config.yaml
model: "encoder-decoder audio transcriber"
dataset: "short read English sentences (LibriTTS-R)"
gain_aug_db: 6
encoder_weight_standardization: false
encoder_widths: [96, 96, 96]
encoder_rnn_width: 128
decoder_qk_norm: false
decoder_drop_path: 0.15
decoder_cross_attention_every: 1
residual_init: "none"
warmup_steps: 300
Rows from block 5 of the text decoder, named by matrix and row number. Rows with one number belong to one attention dimension. Each number is 200 + 30 x the weight over the matrix's rms, rounded and kept within 0 to 999. All counts start at 0.
# v: cross-attention value (decoder.blocks.5.cross_attn.v.weight, 128x128), inputs 0-127
# proj: cross-attention output (decoder.blocks.5.cross_attn.proj.weight, 128x128, transposed), outputs 0-127
v.101,113,186,202,199,168,148,197,189,207,199,180,200,200,203,134,216,233,293,210,195,188,234,144,245,214,298,125,200,248,157,190,197,193,182,165,195,204,203,191,210,221,205,139,216,195,202,191,200,198,165,197,203,244,149,143,210,203,207,204,195,213,164,224,196,198,248,255,170,162,199,222,200,206,246,228,169,115,192,190,166,194,138,207,215,175,202,226,179,214,215,209,200,217,224,188,166,217,216,141,201,194,230,218,209,181,194,196,186,207,192,237,161,198,191,226,201,220,199,215,196,193,215,288,207,217,200,201,194
v.102,206,212,215,201,291,223,199,226,200,166,206,247,206,197,144,150,146,218,195,222,206,196,263,211,195,117,152,193,179,177,213,235,216,196,219,173,227,206,215,164,199,177,224,184,150,179,193,170,216,116,149,197,188,223,196,263,168,230,217,208,204,199,218,212,223,155,176,163,252,182,183,175,237,193,185,147,229,237,201,270,205,129,181,198,198,108,178,230,188,199,252,195,230,200,211,180,188,191,230,231,199,212,167,205,214,213,196,180,168,191,208,196,114,201,217,201,219,196,158,207,225,173,246,186,182,189,219,203
v.103,188,180,170,172,232,193,227,190,210,189,208,210,193,202,184,128,225,242,190,239,161,138,132,136,221,262,184,191,156,183,256,157,216,187,193,167,215,237,199,119,207,193,199,166,203,210,188,200,208,117,188,233,188,181,216,254,124,202,208,203,219,200,232,219,184,141,209,177,139,198,185,218,183,304,196,179,252,217,237,210,238,186,225,192,182,246,149,227,200,201,158,191,184,220,207,201,212,197,145,168,202,174,190,196,208,190,201,223,184,135,208,175,234,201,200,197,216,184,223,190,241,193,204,204,182,196,180,209
v.104,258,202,177,193,242,161,179,188,172,203,208,146,209,199,164,216,199,212,236,186,226,172,187,219,191,100,176,195,180,158,170,215,205,208,199,201,219,185,185,208,167,207,236,184,250,203,182,224,189,173,184,156,182,261,185,198,159,219,183,165,249,200,157,197,199,226,195,231,208,227,222,192,217,149,207,211,188,187,211,219,189,237,236,215,209,213,158,211,194,193,202,204,224,250,154,232,207,185,238,198,200,174,219,194,160,195,207,193,199,199,203,214,206,163,182,200,188,194,277,179,238,205,147,186,211,206,212,199
v.105,220,208,175,204,266,186,223,155,202,224,194,247,190,197,196,197,212,179,143,212,236,194,214,223,189,293,220,210,203,230,175,192,188,207,219,182,173,186,169,239,197,211,131,170,186,197,210,211,196,267,248,209,159,130,209,182,231,206,150,268,218,200,181,248,211,202,205,230,221,169,230,181,216,179,223,159,263,205,239,206,196,197,190,168,193,254,173,201,199,211,200,190,164,163,169,202,217,199,237,212,202,218,234,197,292,209,198,205,211,131,162,205,217,212,201,196,187,218,162,199,206,227,212,212,236,216,205,187
v.106,211,171,227,212,220,200,173,228,200,183,199,221,192,192,266,179,161,218,213,201,193,199,138,187,192,163,198,180,245,226,205,213,198,208,210,174,223,187,200,188,181,177,172,220,226,213,197,233,191,223,197,257,185,246,212,241,218,213,232,209,161,208,228,226,191,165,208,248,205,167,201,221,98,187,164,173,187,199,162,207,211,222,203,176,219,201,207,209,200,205,180,214,149,179,160,215,191,231,235,176,203,200,235,200,191,195,204,217,192,153,141,201,208,177,166,203,222,218,276,205,183,199,226,194,207,216,174,206
v.107,165,237,194,190,234,242,170,184,231,192,203,187,191,200,183,193,202,241,232,187,174,147,195,153,183,214,187,212,186,251,180,207,186,187,202,142,203,184,200,229,259,182,245,201,171,189,218,186,200,172,224,148,153,205,189,276,199,192,202,234,190,186,153,202,206,181,181,189,132,242,176,217,201,152,212,218,207,239,201,235,224,176,167,186,206,218,247,234,194,208,251,205,186,249,194,189,230,199,200,209,207,171,253,203,249,190,204,198,190,237,186,217,161,203,214,194,230,213,159,211,197,198,176,214,215,210,188,189
v.108,132,225,176,210,185,178,199,228,209,197,212,261,201,208,194,214,200,220,207,254,180,212,169,193,218,226,212,184,206,221,216,203,213,194,231,190,209,175,227,215,236,180,246,221,183,155,213,173,202,233,169,199,216,232,196,210,163,178,187,169,210,228,172,163,185,225,218,163,162,315,211,218,170,159,192,175,248,205,222,214,210,172,210,239,246,170,221,202,208,196,207,194,229,159,128,215,190,197,237,218,211,220,217,205,184,205,205,182,181,176,179,171,225,232,219,196,225,180,123,200,175,186,257,207,201,198,215,208
v.109,191,183,228,188,213,137,236,217,192,201,212,189,189,206,178,207,248,237,193,228,177,169,167,228,208,151,189,193,272,219,217,192,216,152,275,250,200,197,197,214,169,189,224,204,234,211,215,162,190,215,221,166,217,244,183,184,197,206,223,282,205,221,203,200,215,209,191,264,186,202,205,199,242,130,210,179,266,200,159,203,205,194,207,184,172,222,193,229,185,205,210,221,205,283,181,201,234,210,160,196,206,179,179,201,190,174,248,193,199,203,228,200,247,215,172,193,190,215,190,214,208,210,153,212,221,209,184,193
v.110,178,212,253,226,233,183,225,117,178,194,210,184,208,203,273,181,253,233,246,193,195,187,200,256,215,205,178,189,212,171,221,215,190,203,187,196,227,197,183,182,225,193,240,194,182,219,211,220,210,249,200,239,228,242,213,164,203,216,243,151,189,183,182,192,207,152,175,162,213,183,202,197,213,168,221,279,227,205,95,205,207,180,189,178,148,158,235,195,192,198,228,199,188,241,268,197,217,200,190,161,197,182,162,190,209,209,196,200,215,264,206,247,251,210,214,187,208,180,197,200,176,208,218,174,186,199,199,207
v.111,228,205,199,189,230,223,223,212,179,196,196,181,205,203,192,181,213,205,239,190,218,252,218,211,202,191,253,223,195,194,261,141,191,183,209,216,170,189,204,163,152,199,179,261,232,209,210,162,194,150,226,200,236,242,209,175,230,216,240,194,183,215,247,192,170,157,197,159,227,195,166,185,174,211,185,252,214,227,234,242,262,150,177,189,215,176,256,211,205,210,163,201,224,161,203,151,208,238,168,183,197,178,187,209,146,191,204,225,177,238,229,184,191,194,223,197,173,196,120,209,181,206,237,212,189,209,211,198
v.112,128,242,225,199,218,231,158,197,218,202,184,252,201,204,202,240,180,138,186,153,210,171,171,213,207,236,180,222,216,215,184,195,188,173,214,211,177,215,203,280,162,204,199,148,232,249,204,227,177,187,180,207,194,132,227,167,215,198,131,270,259,145,206,168,148,209,186,251,191,220,229,205,232,220,184,218,176,159,301,209,199,193,201,166,228,210,210,168,204,239,196,185,221,249,170,246,196,164,211,181,199,169,216,209,198,192,178,265,212,147,234,172,190,190,252,195,152,231,197,225,153,191,221,241,235,189,178,229
v.113,194,191,219,267,226,157,181,203,148,202,202,197,210,201,196,173,223,236,178,226,195,158,215,212,195,200,212,199,189,203,254,253,183,144,229,189,202,219,159,141,187,177,222,141,195,194,221,188,208,189,225,211,156,276,156,233,183,244,188,193,236,179,183,191,212,181,139,233,179,162,199,216,145,205,203,190,178,152,201,245,237,221,191,238,262,224,193,179,200,212,266,202,277,279,158,201,191,192,182,185,198,250,212,186,249,191,198,143,177,213,205,209,267,238,201,200,223,231,224,182,190,205,223,281,204,217,246,169
v.114,189,222,228,189,139,195,237,233,186,148,185,172,210,216,270,175,220,258,194,201,206,149,184,152,206,257,225,216,197,220,198,233,190,247,167,263,245,196,180,253,204,200,226,204,196,169,189,200,206,263,241,216,213,242,211,258,207,174,207,201,230,162,221,232,209,226,155,224,154,211,191,195,188,187,225,224,282,193,239,219,165,207,151,218,152,178,187,198,192,169,188,199,153,240,231,200,123,182,210,165,203,190,189,212,190,157,209,189,214,220,199,201,208,243,120,190,299,211,199,190,163,185,253,194,201,189,174,166
v.115,234,197,106,176,210,211,211,241,226,179,213,223,205,207,206,167,179,200,221,204,244,219,212,168,186,174,269,202,174,172,258,182,213,205,213,248,182,186,197,207,228,210,206,254,175,199,171,211,204,169,185,154,177,232,199,289,176,229,263,246,163,229,197,293,173,243,184,205,151,156,172,177,203,228,168,199,239,240,269,198,162,160,132,199,251,275,219,222,218,184,179,199,141,202,221,206,185,158,197,214,205,161,260,181,209,222,169,244,163,191,179,222,166,184,204,214,182,221,162,192,135,193,166,226,184,208,137,219
v.116,199,185,121,245,225,213,228,194,215,205,180,156,190,227,227,170,223,222,191,174,231,195,155,158,204,232,192,174,116,220,201,194,226,237,216,237,220,180,187,190,244,169,227,200,192,255,189,223,190,185,196,188,205,211,208,251,154,193,230,231,107,226,170,173,158,190,205,193,185,173,273,209,217,204,225,211,226,163,196,217,140,203,225,200,242,257,200,147,210,199,213,224,173,197,175,293,219,243,203,201,171,184,165,214,204,116,178,179,227,245,186,189,171,216,175,197,242,219,227,229,179,164,209,297,205,177,147,186
v.117,208,191,224,171,145,143,219,219,161,195,210,173,209,208,217,204,242,201,198,227,154,260,130,235,192,247,203,163,216,255,178,245,211,213,183,208,216,201,137,167,244,219,190,204,246,203,158,209,205,178,216,223,225,185,207,203,176,252,225,169,167,194,237,220,178,210,166,159,163,245,169,154,164,198,233,222,146,179,156,283,207,219,217,217,184,239,229,186,197,218,168,205,217,258,195,159,178,248,139,195,159,209,201,233,120,148,168,223,234,190,178,179,175,232,172,183,179,203,212,223,238,158,233,183,131,223,186,151
v.118,195,253,182,200,258,202,256,193,233,210,196,170,197,210,171,260,149,187,182,160,228,93,212,232,180,210,171,235,208,126,240,148,194,199,181,125,211,231,224,186,228,167,198,225,193,236,254,185,189,182,192,207,209,183,151,213,242,220,206,266,225,174,193,178,221,214,213,120,208,140,188,188,231,156,167,167,177,176,209,234,208,189,249,193,152,133,201,238,191,192,252,202,172,122,192,226,147,177,230,200,226,244,192,199,266,329,208,181,204,169,270,201,184,210,145,218,214,166,199,246,174,192,245,236,212,189,215,217
v.119,225,211,269,152,193,166,252,222,150,190,192,139,208,182,185,200,253,209,176,163,200,221,206,207,231,249,217,220,246,254,153,179,180,246,188,243,218,190,198,237,209,229,151,190,215,148,193,234,215,170,221,176,233,194,142,195,201,181,192,237,246,124,208,228,248,253,224,236,234,167,216,183,216,186,196,230,228,192,253,261,207,171,209,189,116,237,156,236,210,182,141,217,198,256,212,179,151,193,219,215,212,207,220,199,158,182,225,150,190,169,192,184,256,208,106,192,227,159,215,211,236,187,193,179,166,193,277,209
v.120,183,164,152,183,168,244,189,219,176,168,194,99,210,203,245,186,201,163,204,218,178,211,183,263,222,225,240,178,160,227,185,301,189,194,190,203,217,198,196,238,200,213,149,201,236,195,198,245,204,204,183,183,220,228,139,198,223,206,199,186,148,196,198,237,199,194,196,180,171,232,175,221,212,166,209,274,171,182,228,241,75,188,219,239,190,158,191,186,220,184,200,135,176,212,97,168,158,268,208,210,203,182,243,211,132,195,167,192,155,219,152,234,186,181,117,185,152,212,220,207,221,182,196,224,177,190,193,222
v.121,262,158,225,209,267,210,187,214,188,196,185,240,219,205,206,150,224,180,210,239,232,167,225,262,201,187,254,193,229,218,176,200,186,248,247,209,208,205,198,184,170,203,199,225,182,182,134,205,216,191,196,164,218,190,211,256,234,206,202,136,248,215,217,277,206,211,252,214,198,213,197,231,193,218,198,172,241,236,192,212,155,183,145,221,185,200,129,232,192,173,210,191,181,155,238,135,176,200,192,200,197,165,270,205,179,215,179,265,204,243,200,215,176,204,191,207,206,202,192,200,234,187,159,185,191,200,186,193
v.122,181,218,230,217,219,210,253,166,210,185,214,147,189,217,206,204,249,187,162,213,226,183,218,262,213,291,165,190,205,237,178,140,228,222,206,196,222,196,206,295,211,207,200,157,271,189,199,143,200,190,175,196,237,210,198,152,265,166,235,209,213,202,251,151,161,181,212,172,243,224,217,213,186,201,180,203,277,212,169,218,165,187,260,200,256,216,257,188,201,220,179,147,145,260,163,216,189,299,210,249,224,180,245,188,156,155,219,211,195,221,215,194,228,233,199,203,209,222,209,273,154,189,218,219,213,218,194,196
v.123,206,212,178,154,178,184,229,190,138,199,236,252,198,197,185,276,254,183,219,189,144,160,163,148,185,115,199,201,229,224,200,214,200,233,238,213,230,204,176,167,200,190,291,171,218,168,146,170,207,252,223,273,175,144,127,274,254,228,152,254,224,214,153,201,204,205,176,176,184,229,196,198,143,141,181,254,219,177,220,236,148,172,222,197,184,191,227,227,211,212,159,171,194,211,209,201,205,217,231,218,223,216,168,190,130,205,206,266,217,205,185,218,221,187,139,188,178,190,211,217,222,221,213,186,163,227,203,211
v.124,191,223,204,170,160,196,170,203,183,189,217,230,206,178,193,274,174,299,166,158,183,250,173,162,196,148,157,210,241,152,217,188,198,199,207,291,205,175,204,168,187,228,206,217,207,192,215,216,210,207,202,187,138,272,175,173,193,233,201,185,243,172,200,195,204,201,188,272,218,290,176,182,201,150,180,256,197,196,227,180,212,184,207,215,201,148,204,191,190,192,164,154,276,205,193,150,172,220,241,242,197,214,206,205,198,180,183,189,173,179,151,203,215,154,228,171,174,232,217,190,168,195,239,165,173,210,137,177
v.125,221,173,233,227,177,220,195,181,215,202,212,154,172,205,161,168,206,171,246,235,178,203,190,224,215,201,228,240,207,238,174,252,200,208,232,190,195,214,188,174,184,211,252,130,198,276,218,179,179,193,206,219,237,122,228,156,162,215,188,223,203,212,199,194,253,224,193,248,192,231,179,252,232,150,215,178,283,204,231,126,226,158,209,188,103,131,155,200,213,213,183,190,199,163,238,264,171,217,139,177,230,170,150,179,237,173,178,205,228,166,237,179,160,209,167,217,209,222,195,197,219,225,170,178,239,202,250,232
v.126,192,153,195,171,207,176,238,195,201,178,218,261,190,188,211,164,210,190,200,195,178,177,212,216,232,219,195,250,178,160,253,226,193,210,228,237,197,188,165,206,176,206,252,176,217,195,182,244,211,183,236,186,245,187,167,177,189,214,258,216,177,178,246,252,172,209,158,223,126,199,183,154,209,235,220,124,240,249,176,198,221,238,196,216,172,161,163,282,227,183,172,195,228,237,213,199,184,148,178,221,210,145,171,195,188,180,208,211,225,209,208,193,197,233,229,207,254,178,232,138,165,205,213,204,236,188,191,220
v.127,241,205,216,260,239,221,218,244,207,209,220,252,185,208,258,198,207,205,209,171,143,204,197,253,198,228,287,216,226,219,188,143,214,228,221,211,223,200,185,167,176,198,211,122,203,257,218,163,210,192,229,180,217,230,161,233,148,213,215,200,184,151,252,163,186,219,226,244,130,262,234,183,216,195,191,142,260,155,263,267,246,183,232,211,205,258,181,281,230,202,204,165,207,186,184,227,170,241,192,205,213,194,244,190,255,192,218,160,208,185,252,202,180,203,150,207,263,205,253,232,178,188,207,239,194,218,175,183
proj.101,189,191,164,225,212,148,202,220,164,217,150,214,179,176,215,207,149,194,185,200,228,192,186,219,212,257,208,213,198,171,156,265,204,149,213,183,194,239,270,205,169,146,155,191,268,160,232,206,231,169,233,177,225,203,222,214,242,166,201,151,222,219,219,217,222,230,195,191,228,199,207,224,192,202,163,201,194,202,148,230,230,221,232,198,153,200,176,214,193,219,197,190,260,245,172,204,191,212,207,176,259,205,205,170,225,167,208,161,194,262,162,245,251,203,155,166,177,167,205,220,212,155,186,199,190,227,239,110
proj.102,197,104,201,184,191,209,233,221,195,176,227,227,204,184,240,187,238,212,197,215,146,195,189,148,172,260,199,127,125,184,210,199,203,169,195,208,206,189,237,221,187,195,181,211,250,244,208,222,171,161,233,189,185,216,176,185,163,199,267,222,176,197,172,257,179,180,175,210,191,192,192,163,209,183,176,245,192,222,226,173,152,184,154,168,202,202,215,206,281,258,161,166,207,211,230,245,171,212,174,204,173,214,174,265,254,181,231,277,225,147,229,249,174,202,194,197,200,230,229,183,192,196,247,182,199,214,171,188
proj.103,200,192,188,158,249,147,207,226,142,172,172,209,161,204,204,202,231,241,153,198,187,194,113,212,223,259,191,138,240,227,203,242,199,199,207,177,176,203,211,205,204,165,199,206,212,219,247,210,282,210,240,212,203,190,192,181,203,186,152,230,239,182,134,236,206,172,235,190,176,172,237,215,219,164,174,176,252,219,137,183,213,243,228,245,167,193,204,237,210,176,171,197,207,185,250,214,248,187,242,193,205,226,185,215,211,150,221,222,235,179,176,242,168,169,192,143,205,177,252,92,202,194,176,206,215,190,208,207
proj.104,186,212,215,224,184,226,223,222,210,178,203,174,257,201,202,177,241,173,209,197,220,202,225,178,153,221,227,195,197,210,182,143,170,242,210,206,192,131,208,201,252,212,164,188,209,207,216,208,174,180,169,219,214,172,207,195,223,220,213,264,157,244,181,160,189,161,192,237,252,217,221,176,194,181,183,200,199,183,214,171,196,165,196,168,187,160,224,215,138,193,230,212,184,208,184,190,195,165,232,191,168,177,216,169,190,230,212,226,193,195,200,180,234,210,265,175,234,154,198,136,276,207,202,194,215,218,205,174
proj.105,178,196,224,186,216,183,209,188,287,196,196,199,163,199,209,255,188,226,193,185,174,228,173,184,225,218,197,219,227,217,212,214,207,233,258,170,206,234,215,170,200,167,271,276,160,196,221,173,216,246,185,172,222,158,156,198,205,211,176,213,236,197,217,185,237,155,188,186,227,241,170,195,195,210,220,277,207,178,216,187,189,209,163,260,199,276,170,163,226,184,146,244,206,200,141,196,187,215,156,177,216,188,186,222,208,196,181,185,196,175,201,199,199,200,184,211,183,189,156,240,187,194,182,207,161,153,179,149
proj.106,181,204,200,175,256,213,234,175,214,200,204,183,221,183,192,191,259,197,241,208,190,146,206,208,214,218,227,213,200,179,178,217,182,205,193,237,192,205,149,210,205,203,250,212,184,192,174,215,212,141,230,213,175,213,176,188,197,251,216,182,169,208,159,193,233,160,165,200,157,173,254,198,211,173,202,184,214,299,188,191,169,196,253,223,219,208,197,178,190,175,216,227,179,179,231,176,189,226,211,185,187,172,165,224,178,210,221,173,220,206,169,177,235,227,209,153,218,186,190,245,180,202,180,212,238,138,173,199
proj.107,202,189,176,220,176,151,200,225,202,220,212,182,187,176,178,234,223,149,170,164,171,183,154,180,230,177,207,212,180,190,220,189,190,168,160,210,155,210,213,246,257,220,200,189,209,209,204,226,184,234,174,207,221,220,176,138,188,220,241,255,219,154,180,193,233,161,186,187,197,184,162,217,152,185,223,204,235,184,200,230,235,248,157,202,183,200,191,237,193,193,204,148,227,217,246,183,205,191,160,227,221,234,187,200,211,166,188,213,203,233,227,185,192,217,172,194,186,223,236,216,212,257,206,205,241,193,183,204
proj.108,260,205,221,177,235,166,192,262,203,244,206,142,194,139,224,218,218,213,190,177,197,174,188,206,167,214,273,173,215,202,194,237,221,146,166,150,251,218,242,209,223,231,192,177,197,182,168,205,224,182,197,189,182,222,248,210,171,197,220,149,210,152,212,211,185,204,207,173,215,197,147,167,182,190,226,165,246,201,216,213,195,209,210,194,152,198,212,186,159,217,214,173,187,204,203,204,203,198,128,242,202,206,191,184,229,217,186,196,262,201,189,194,203,166,163,223,194,202,182,204,216,202,252,206,230,179,204,201
proj.109,193,210,226,265,156,183,198,209,185,239,204,177,187,179,183,247,230,204,187,224,141,232,175,186,158,203,239,219,173,181,163,186,187,203,235,209,238,174,170,184,206,195,173,152,235,222,182,258,221,198,180,214,263,167,197,187,211,206,172,201,188,198,208,216,185,138,216,129,217,165,190,201,187,151,274,203,217,133,225,223,196,201,202,207,195,214,218,209,183,242,226,238,202,215,214,188,177,233,220,167,185,196,189,189,211,225,150,152,197,188,188,189,201,213,167,197,192,192,258,128,236,206,211,218,229,176,223,226
proj.110,159,223,197,192,157,220,199,191,173,232,225,184,236,197,212,204,200,202,200,181,207,156,204,175,159,180,169,237,208,212,220,191,183,229,205,198,189,175,155,250,168,177,199,164,204,223,139,259,182,189,231,223,219,202,168,200,174,227,193,197,189,199,260,197,188,224,206,210,193,189,183,210,167,161,241,146,202,220,195,227,169,237,199,172,221,161,128,237,161,222,215,255,167,209,267,218,201,228,257,166,190,209,185,208,170,217,208,198,197,228,189,250,167,196,191,190,111,217,240,200,214,193,204,206,218,223,206,229
proj.111,221,201,198,201,193,190,212,190,178,230,176,196,218,185,182,190,195,187,196,220,212,217,245,229,168,171,210,172,217,186,221,186,182,191,225,226,253,177,204,212,175,188,149,157,203,178,181,226,205,196,167,164,174,226,175,214,189,201,225,183,217,158,186,216,165,214,215,183,149,194,237,259,199,173,209,190,212,201,163,248,139,172,232,188,193,190,210,224,281,209,214,197,187,181,232,210,221,201,194,212,168,304,163,220,227,184,183,207,210,206,172,212,126,190,167,197,209,215,234,277,186,159,222,200,178,219,194,254
proj.112,219,233,250,124,177,165,177,225,211,267,117,155,211,214,225,184,170,208,215,161,184,198,152,179,168,173,227,194,249,199,239,130,189,222,218,238,199,208,215,161,166,203,190,128,222,183,189,223,161,222,239,226,207,250,212,201,178,172,199,204,208,191,247,203,185,215,219,220,194,212,230,177,240,178,196,194,198,190,222,204,213,206,227,165,238,222,118,188,179,271,189,136,201,194,240,173,213,207,198,188,174,211,185,243,225,220,207,200,171,209,260,233,162,219,144,228,200,238,166,180,236,178,222,167,201,201,160,280
proj.113,182,187,230,260,242,202,139,186,248,208,171,192,160,243,212,146,195,203,206,228,192,211,225,210,147,146,119,221,229,171,181,176,223,183,143,229,245,189,218,250,220,182,181,172,190,200,185,174,240,226,240,158,149,181,221,179,192,212,228,196,212,241,193,196,149,216,207,219,182,203,217,241,188,226,220,143,215,178,132,253,230,185,229,206,175,212,169,185,162,164,255,236,185,251,210,225,228,177,183,269,232,183,186,190,172,211,164,154,214,208,226,232,140,155,236,242,179,256,203,205,202,205,204,207,228,196,203,134
proj.114,226,205,208,153,208,196,144,181,167,205,231,230,167,200,139,240,235,170,172,241,245,178,216,219,154,220,181,200,178,216,203,236,179,181,140,197,211,198,224,140,171,233,160,151,196,231,197,188,168,237,220,205,122,171,163,212,238,167,225,200,218,225,245,167,237,219,203,214,197,195,148,284,174,195,165,211,216,209,201,200,147,200,227,138,183,206,236,224,215,167,190,189,209,192,188,198,216,200,213,183,199,272,232,155,182,198,155,175,265,160,234,236,238,257,221,233,182,205,227,213,193,163,193,229,228,218,251,188
proj.115,154,170,203,182,156,211,198,231,213,249,217,205,135,192,197,250,173,197,238,187,156,126,244,260,188,165,190,197,140,245,147,210,227,144,246,218,214,154,166,152,181,206,206,233,202,214,215,187,195,227,165,254,207,193,188,125,172,156,171,183,209,211,171,190,219,234,196,165,270,210,190,199,155,252,178,138,217,182,236,205,214,233,233,180,216,202,222,175,239,213,153,203,198,216,170,200,247,233,247,154,232,213,221,229,175,184,189,151,267,239,229,191,200,164,204,236,225,151,177,217,264,220,246,188,182,227,208,181
proj.116,213,256,158,208,236,199,205,200,267,245,193,154,100,204,238,192,183,180,204,182,197,181,187,253,66,192,201,196,212,195,162,218,209,233,137,218,182,179,198,142,172,172,177,244,202,211,210,143,223,204,188,277,206,222,169,209,237,268,186,180,168,224,168,206,210,199,217,225,172,299,196,238,238,221,196,161,180,192,246,211,213,176,225,204,194,211,175,177,164,240,211,212,193,154,210,180,212,166,238,203,172,263,179,192,157,170,194,211,201,211,211,181,199,175,216,180,209,187,206,218,207,246,252,209,207,206,175,168
proj.117,226,244,228,196,228,251,192,196,144,196,224,183,192,251,169,168,193,149,201,255,181,251,205,181,156,229,193,232,164,192,173,273,240,235,216,242,201,198,207,200,213,197,193,258,147,250,164,236,206,199,199,155,230,208,178,233,188,216,205,213,131,160,169,154,178,210,152,224,229,155,172,150,260,208,224,222,224,222,219,208,167,228,223,166,188,186,241,199,180,212,220,229,196,208,184,195,108,134,184,241,173,142,226,188,246,171,173,218,187,186,214,195,165,187,185,198,193,288,211,154,201,146,164,269,217,209,194,204
proj.118,162,189,187,205,154,162,171,200,238,212,221,167,222,155,233,183,186,251,228,114,214,239,135,237,238,235,195,181,166,216,216,147,148,146,135,189,222,243,203,234,182,210,259,167,138,207,129,183,193,180,169,214,157,200,148,197,201,180,184,171,150,178,205,210,203,177,201,195,200,240,322,223,187,247,177,274,169,202,173,184,174,168,246,263,172,208,190,210,264,234,189,212,197,221,193,231,221,239,187,222,140,179,205,184,171,183,242,199,171,191,208,174,193,310,200,226,236,186,241,261,226,229,189,164,201,172,213,251
proj.119,205,229,161,182,268,206,219,243,200,152,174,230,185,174,183,178,271,213,198,231,184,226,227,162,261,213,197,286,166,245,225,235,214,163,199,195,193,204,185,204,216,193,203,183,175,184,197,233,189,206,206,175,154,210,194,206,235,170,161,185,228,268,243,238,180,201,112,205,166,174,189,251,175,191,155,238,147,221,235,179,96,209,191,200,183,217,201,250,202,188,159,158,206,169,190,173,193,221,176,193,166,193,218,177,246,193,229,201,233,237,224,183,172,252,143,191,220,195,214,162,162,208,165,239,268,185,227,210
proj.120,230,176,171,183,258,267,192,180,170,289,207,208,195,189,162,257,187,230,208,240,204,261,175,150,166,238,105,182,106,169,267,246,207,171,210,200,264,230,286,155,173,200,224,219,214,213,219,194,165,209,210,222,239,193,206,210,217,225,229,172,155,158,161,181,213,160,166,235,164,171,251,180,218,225,148,168,157,202,273,132,206,181,214,197,206,138,207,199,190,204,199,217,200,169,178,229,210,186,277,165,186,223,212,162,199,229,216,164,214,202,230,194,192,187,172,181,178,225,153,186,177,172,210,266,229,184,187,237
proj.121,204,198,138,214,186,186,242,225,203,202,240,206,220,213,229,204,219,203,189,206,198,162,265,176,259,215,199,162,180,251,183,175,222,170,259,190,224,229,203,187,172,190,195,227,213,146,205,256,217,163,143,156,260,192,167,165,171,159,207,179,235,222,196,196,242,257,204,206,210,173,164,188,157,184,211,124,184,217,204,196,192,168,233,185,223,204,162,234,238,206,157,220,210,240,185,208,184,186,168,195,222,233,259,187,138,148,242,196,279,223,140,202,236,213,203,232,175,186,175,213,220,167,179,176,212,227,160,194
proj.122,210,190,179,170,224,182,247,255,201,204,174,194,199,205,111,172,201,201,177,188,181,246,152,200,144,238,163,180,190,236,215,223,217,204,217,167,154,214,191,196,162,165,217,188,225,227,209,166,165,243,254,233,201,259,184,153,276,229,224,129,246,217,222,213,192,175,185,149,131,149,182,129,185,231,193,194,200,222,177,173,163,192,210,211,247,244,167,264,229,209,264,220,212,201,191,171,214,171,157,233,174,220,163,211,144,157,232,273,172,188,182,235,217,181,165,186,266,213,224,191,175,245,210,249,147,238,207,267
proj.123,247,129,214,193,252,154,195,228,219,195,227,209,178,243,155,216,186,165,184,187,247,197,180,224,203,246,149,211,193,216,138,121,208,191,218,157,187,198,206,207,192,178,218,215,200,214,213,252,184,151,221,152,178,192,169,239,161,181,208,299,194,132,222,220,237,196,199,145,238,185,243,164,191,211,132,195,189,215,215,204,188,244,226,209,219,179,220,185,202,186,225,132,216,225,184,166,184,194,188,271,210,164,165,174,223,168,153,231,239,180,225,259,191,253,183,224,173,238,228,188,208,136,175,185,270,229,215,254
proj.124,168,154,246,189,167,226,183,181,135,167,189,237,242,189,125,179,220,182,161,220,256,165,183,244,228,177,184,170,166,238,190,200,202,177,230,226,194,180,247,209,231,214,217,195,168,186,243,199,167,193,225,186,202,143,260,235,212,185,189,247,203,159,210,177,187,166,263,213,261,148,218,184,253,215,161,222,189,173,202,195,178,222,193,203,212,235,187,240,146,183,256,183,228,188,211,174,188,212,252,195,285,244,159,198,246,244,134,110,205,227,181,214,189,204,172,193,184,236,248,189,200,175,188,248,169,154,189,197
proj.125,200,243,192,218,196,200,232,237,230,226,135,209,241,221,244,243,191,235,177,175,230,163,217,136,226,211,216,218,235,172,156,203,148,188,193,182,222,251,196,155,158,216,175,188,198,204,177,148,176,215,208,222,163,173,241,202,223,215,267,231,182,139,200,225,231,179,178,223,188,212,179,189,164,132,197,186,235,222,221,145,163,177,150,185,156,172,180,161,183,249,164,201,237,187,239,184,193,207,180,219,121,153,183,194,229,229,250,260,251,199,231,202,221,219,193,141,202,263,179,224,247,209,168,173,250,185,250,192
proj.126,139,174,221,228,200,184,153,204,139,204,214,169,156,196,206,203,175,212,202,199,241,179,204,166,235,173,224,191,209,190,195,197,210,201,234,223,185,193,209,250,176,207,210,187,229,183,156,173,132,169,171,246,163,174,180,250,228,184,245,192,240,226,200,159,229,218,169,211,244,224,167,203,192,152,232,204,226,161,219,178,174,203,154,142,231,206,215,179,242,188,176,179,215,217,177,170,196,182,172,251,177,180,207,206,280,239,162,203,268,207,215,264,174,206,230,234,192,227,198,205,209,198,214,237,195,196,242,184
proj.127,195,222,156,261,211,200,168,267,193,226,180,160,193,249,199,183,220,203,217,181,265,194,213,182,206,197,237,213,228,248,116,128,166,185,217,251,197,180,186,151,177,163,209,166,217,189,191,132,203,203,255,250,159,252,177,169,266,221,184,185,199,222,198,163,214,192,231,191,215,153,175,240,197,229,218,187,194,162,224,146,154,165,231,224,227,241,183,221,186,180,218,217,217,220,190,188,194,245,169,233,125,172,252,124,202,199,209,179,269,260,185,179,128,172,197,196,148,252,277,251,217,227,172,150,209,204,193,175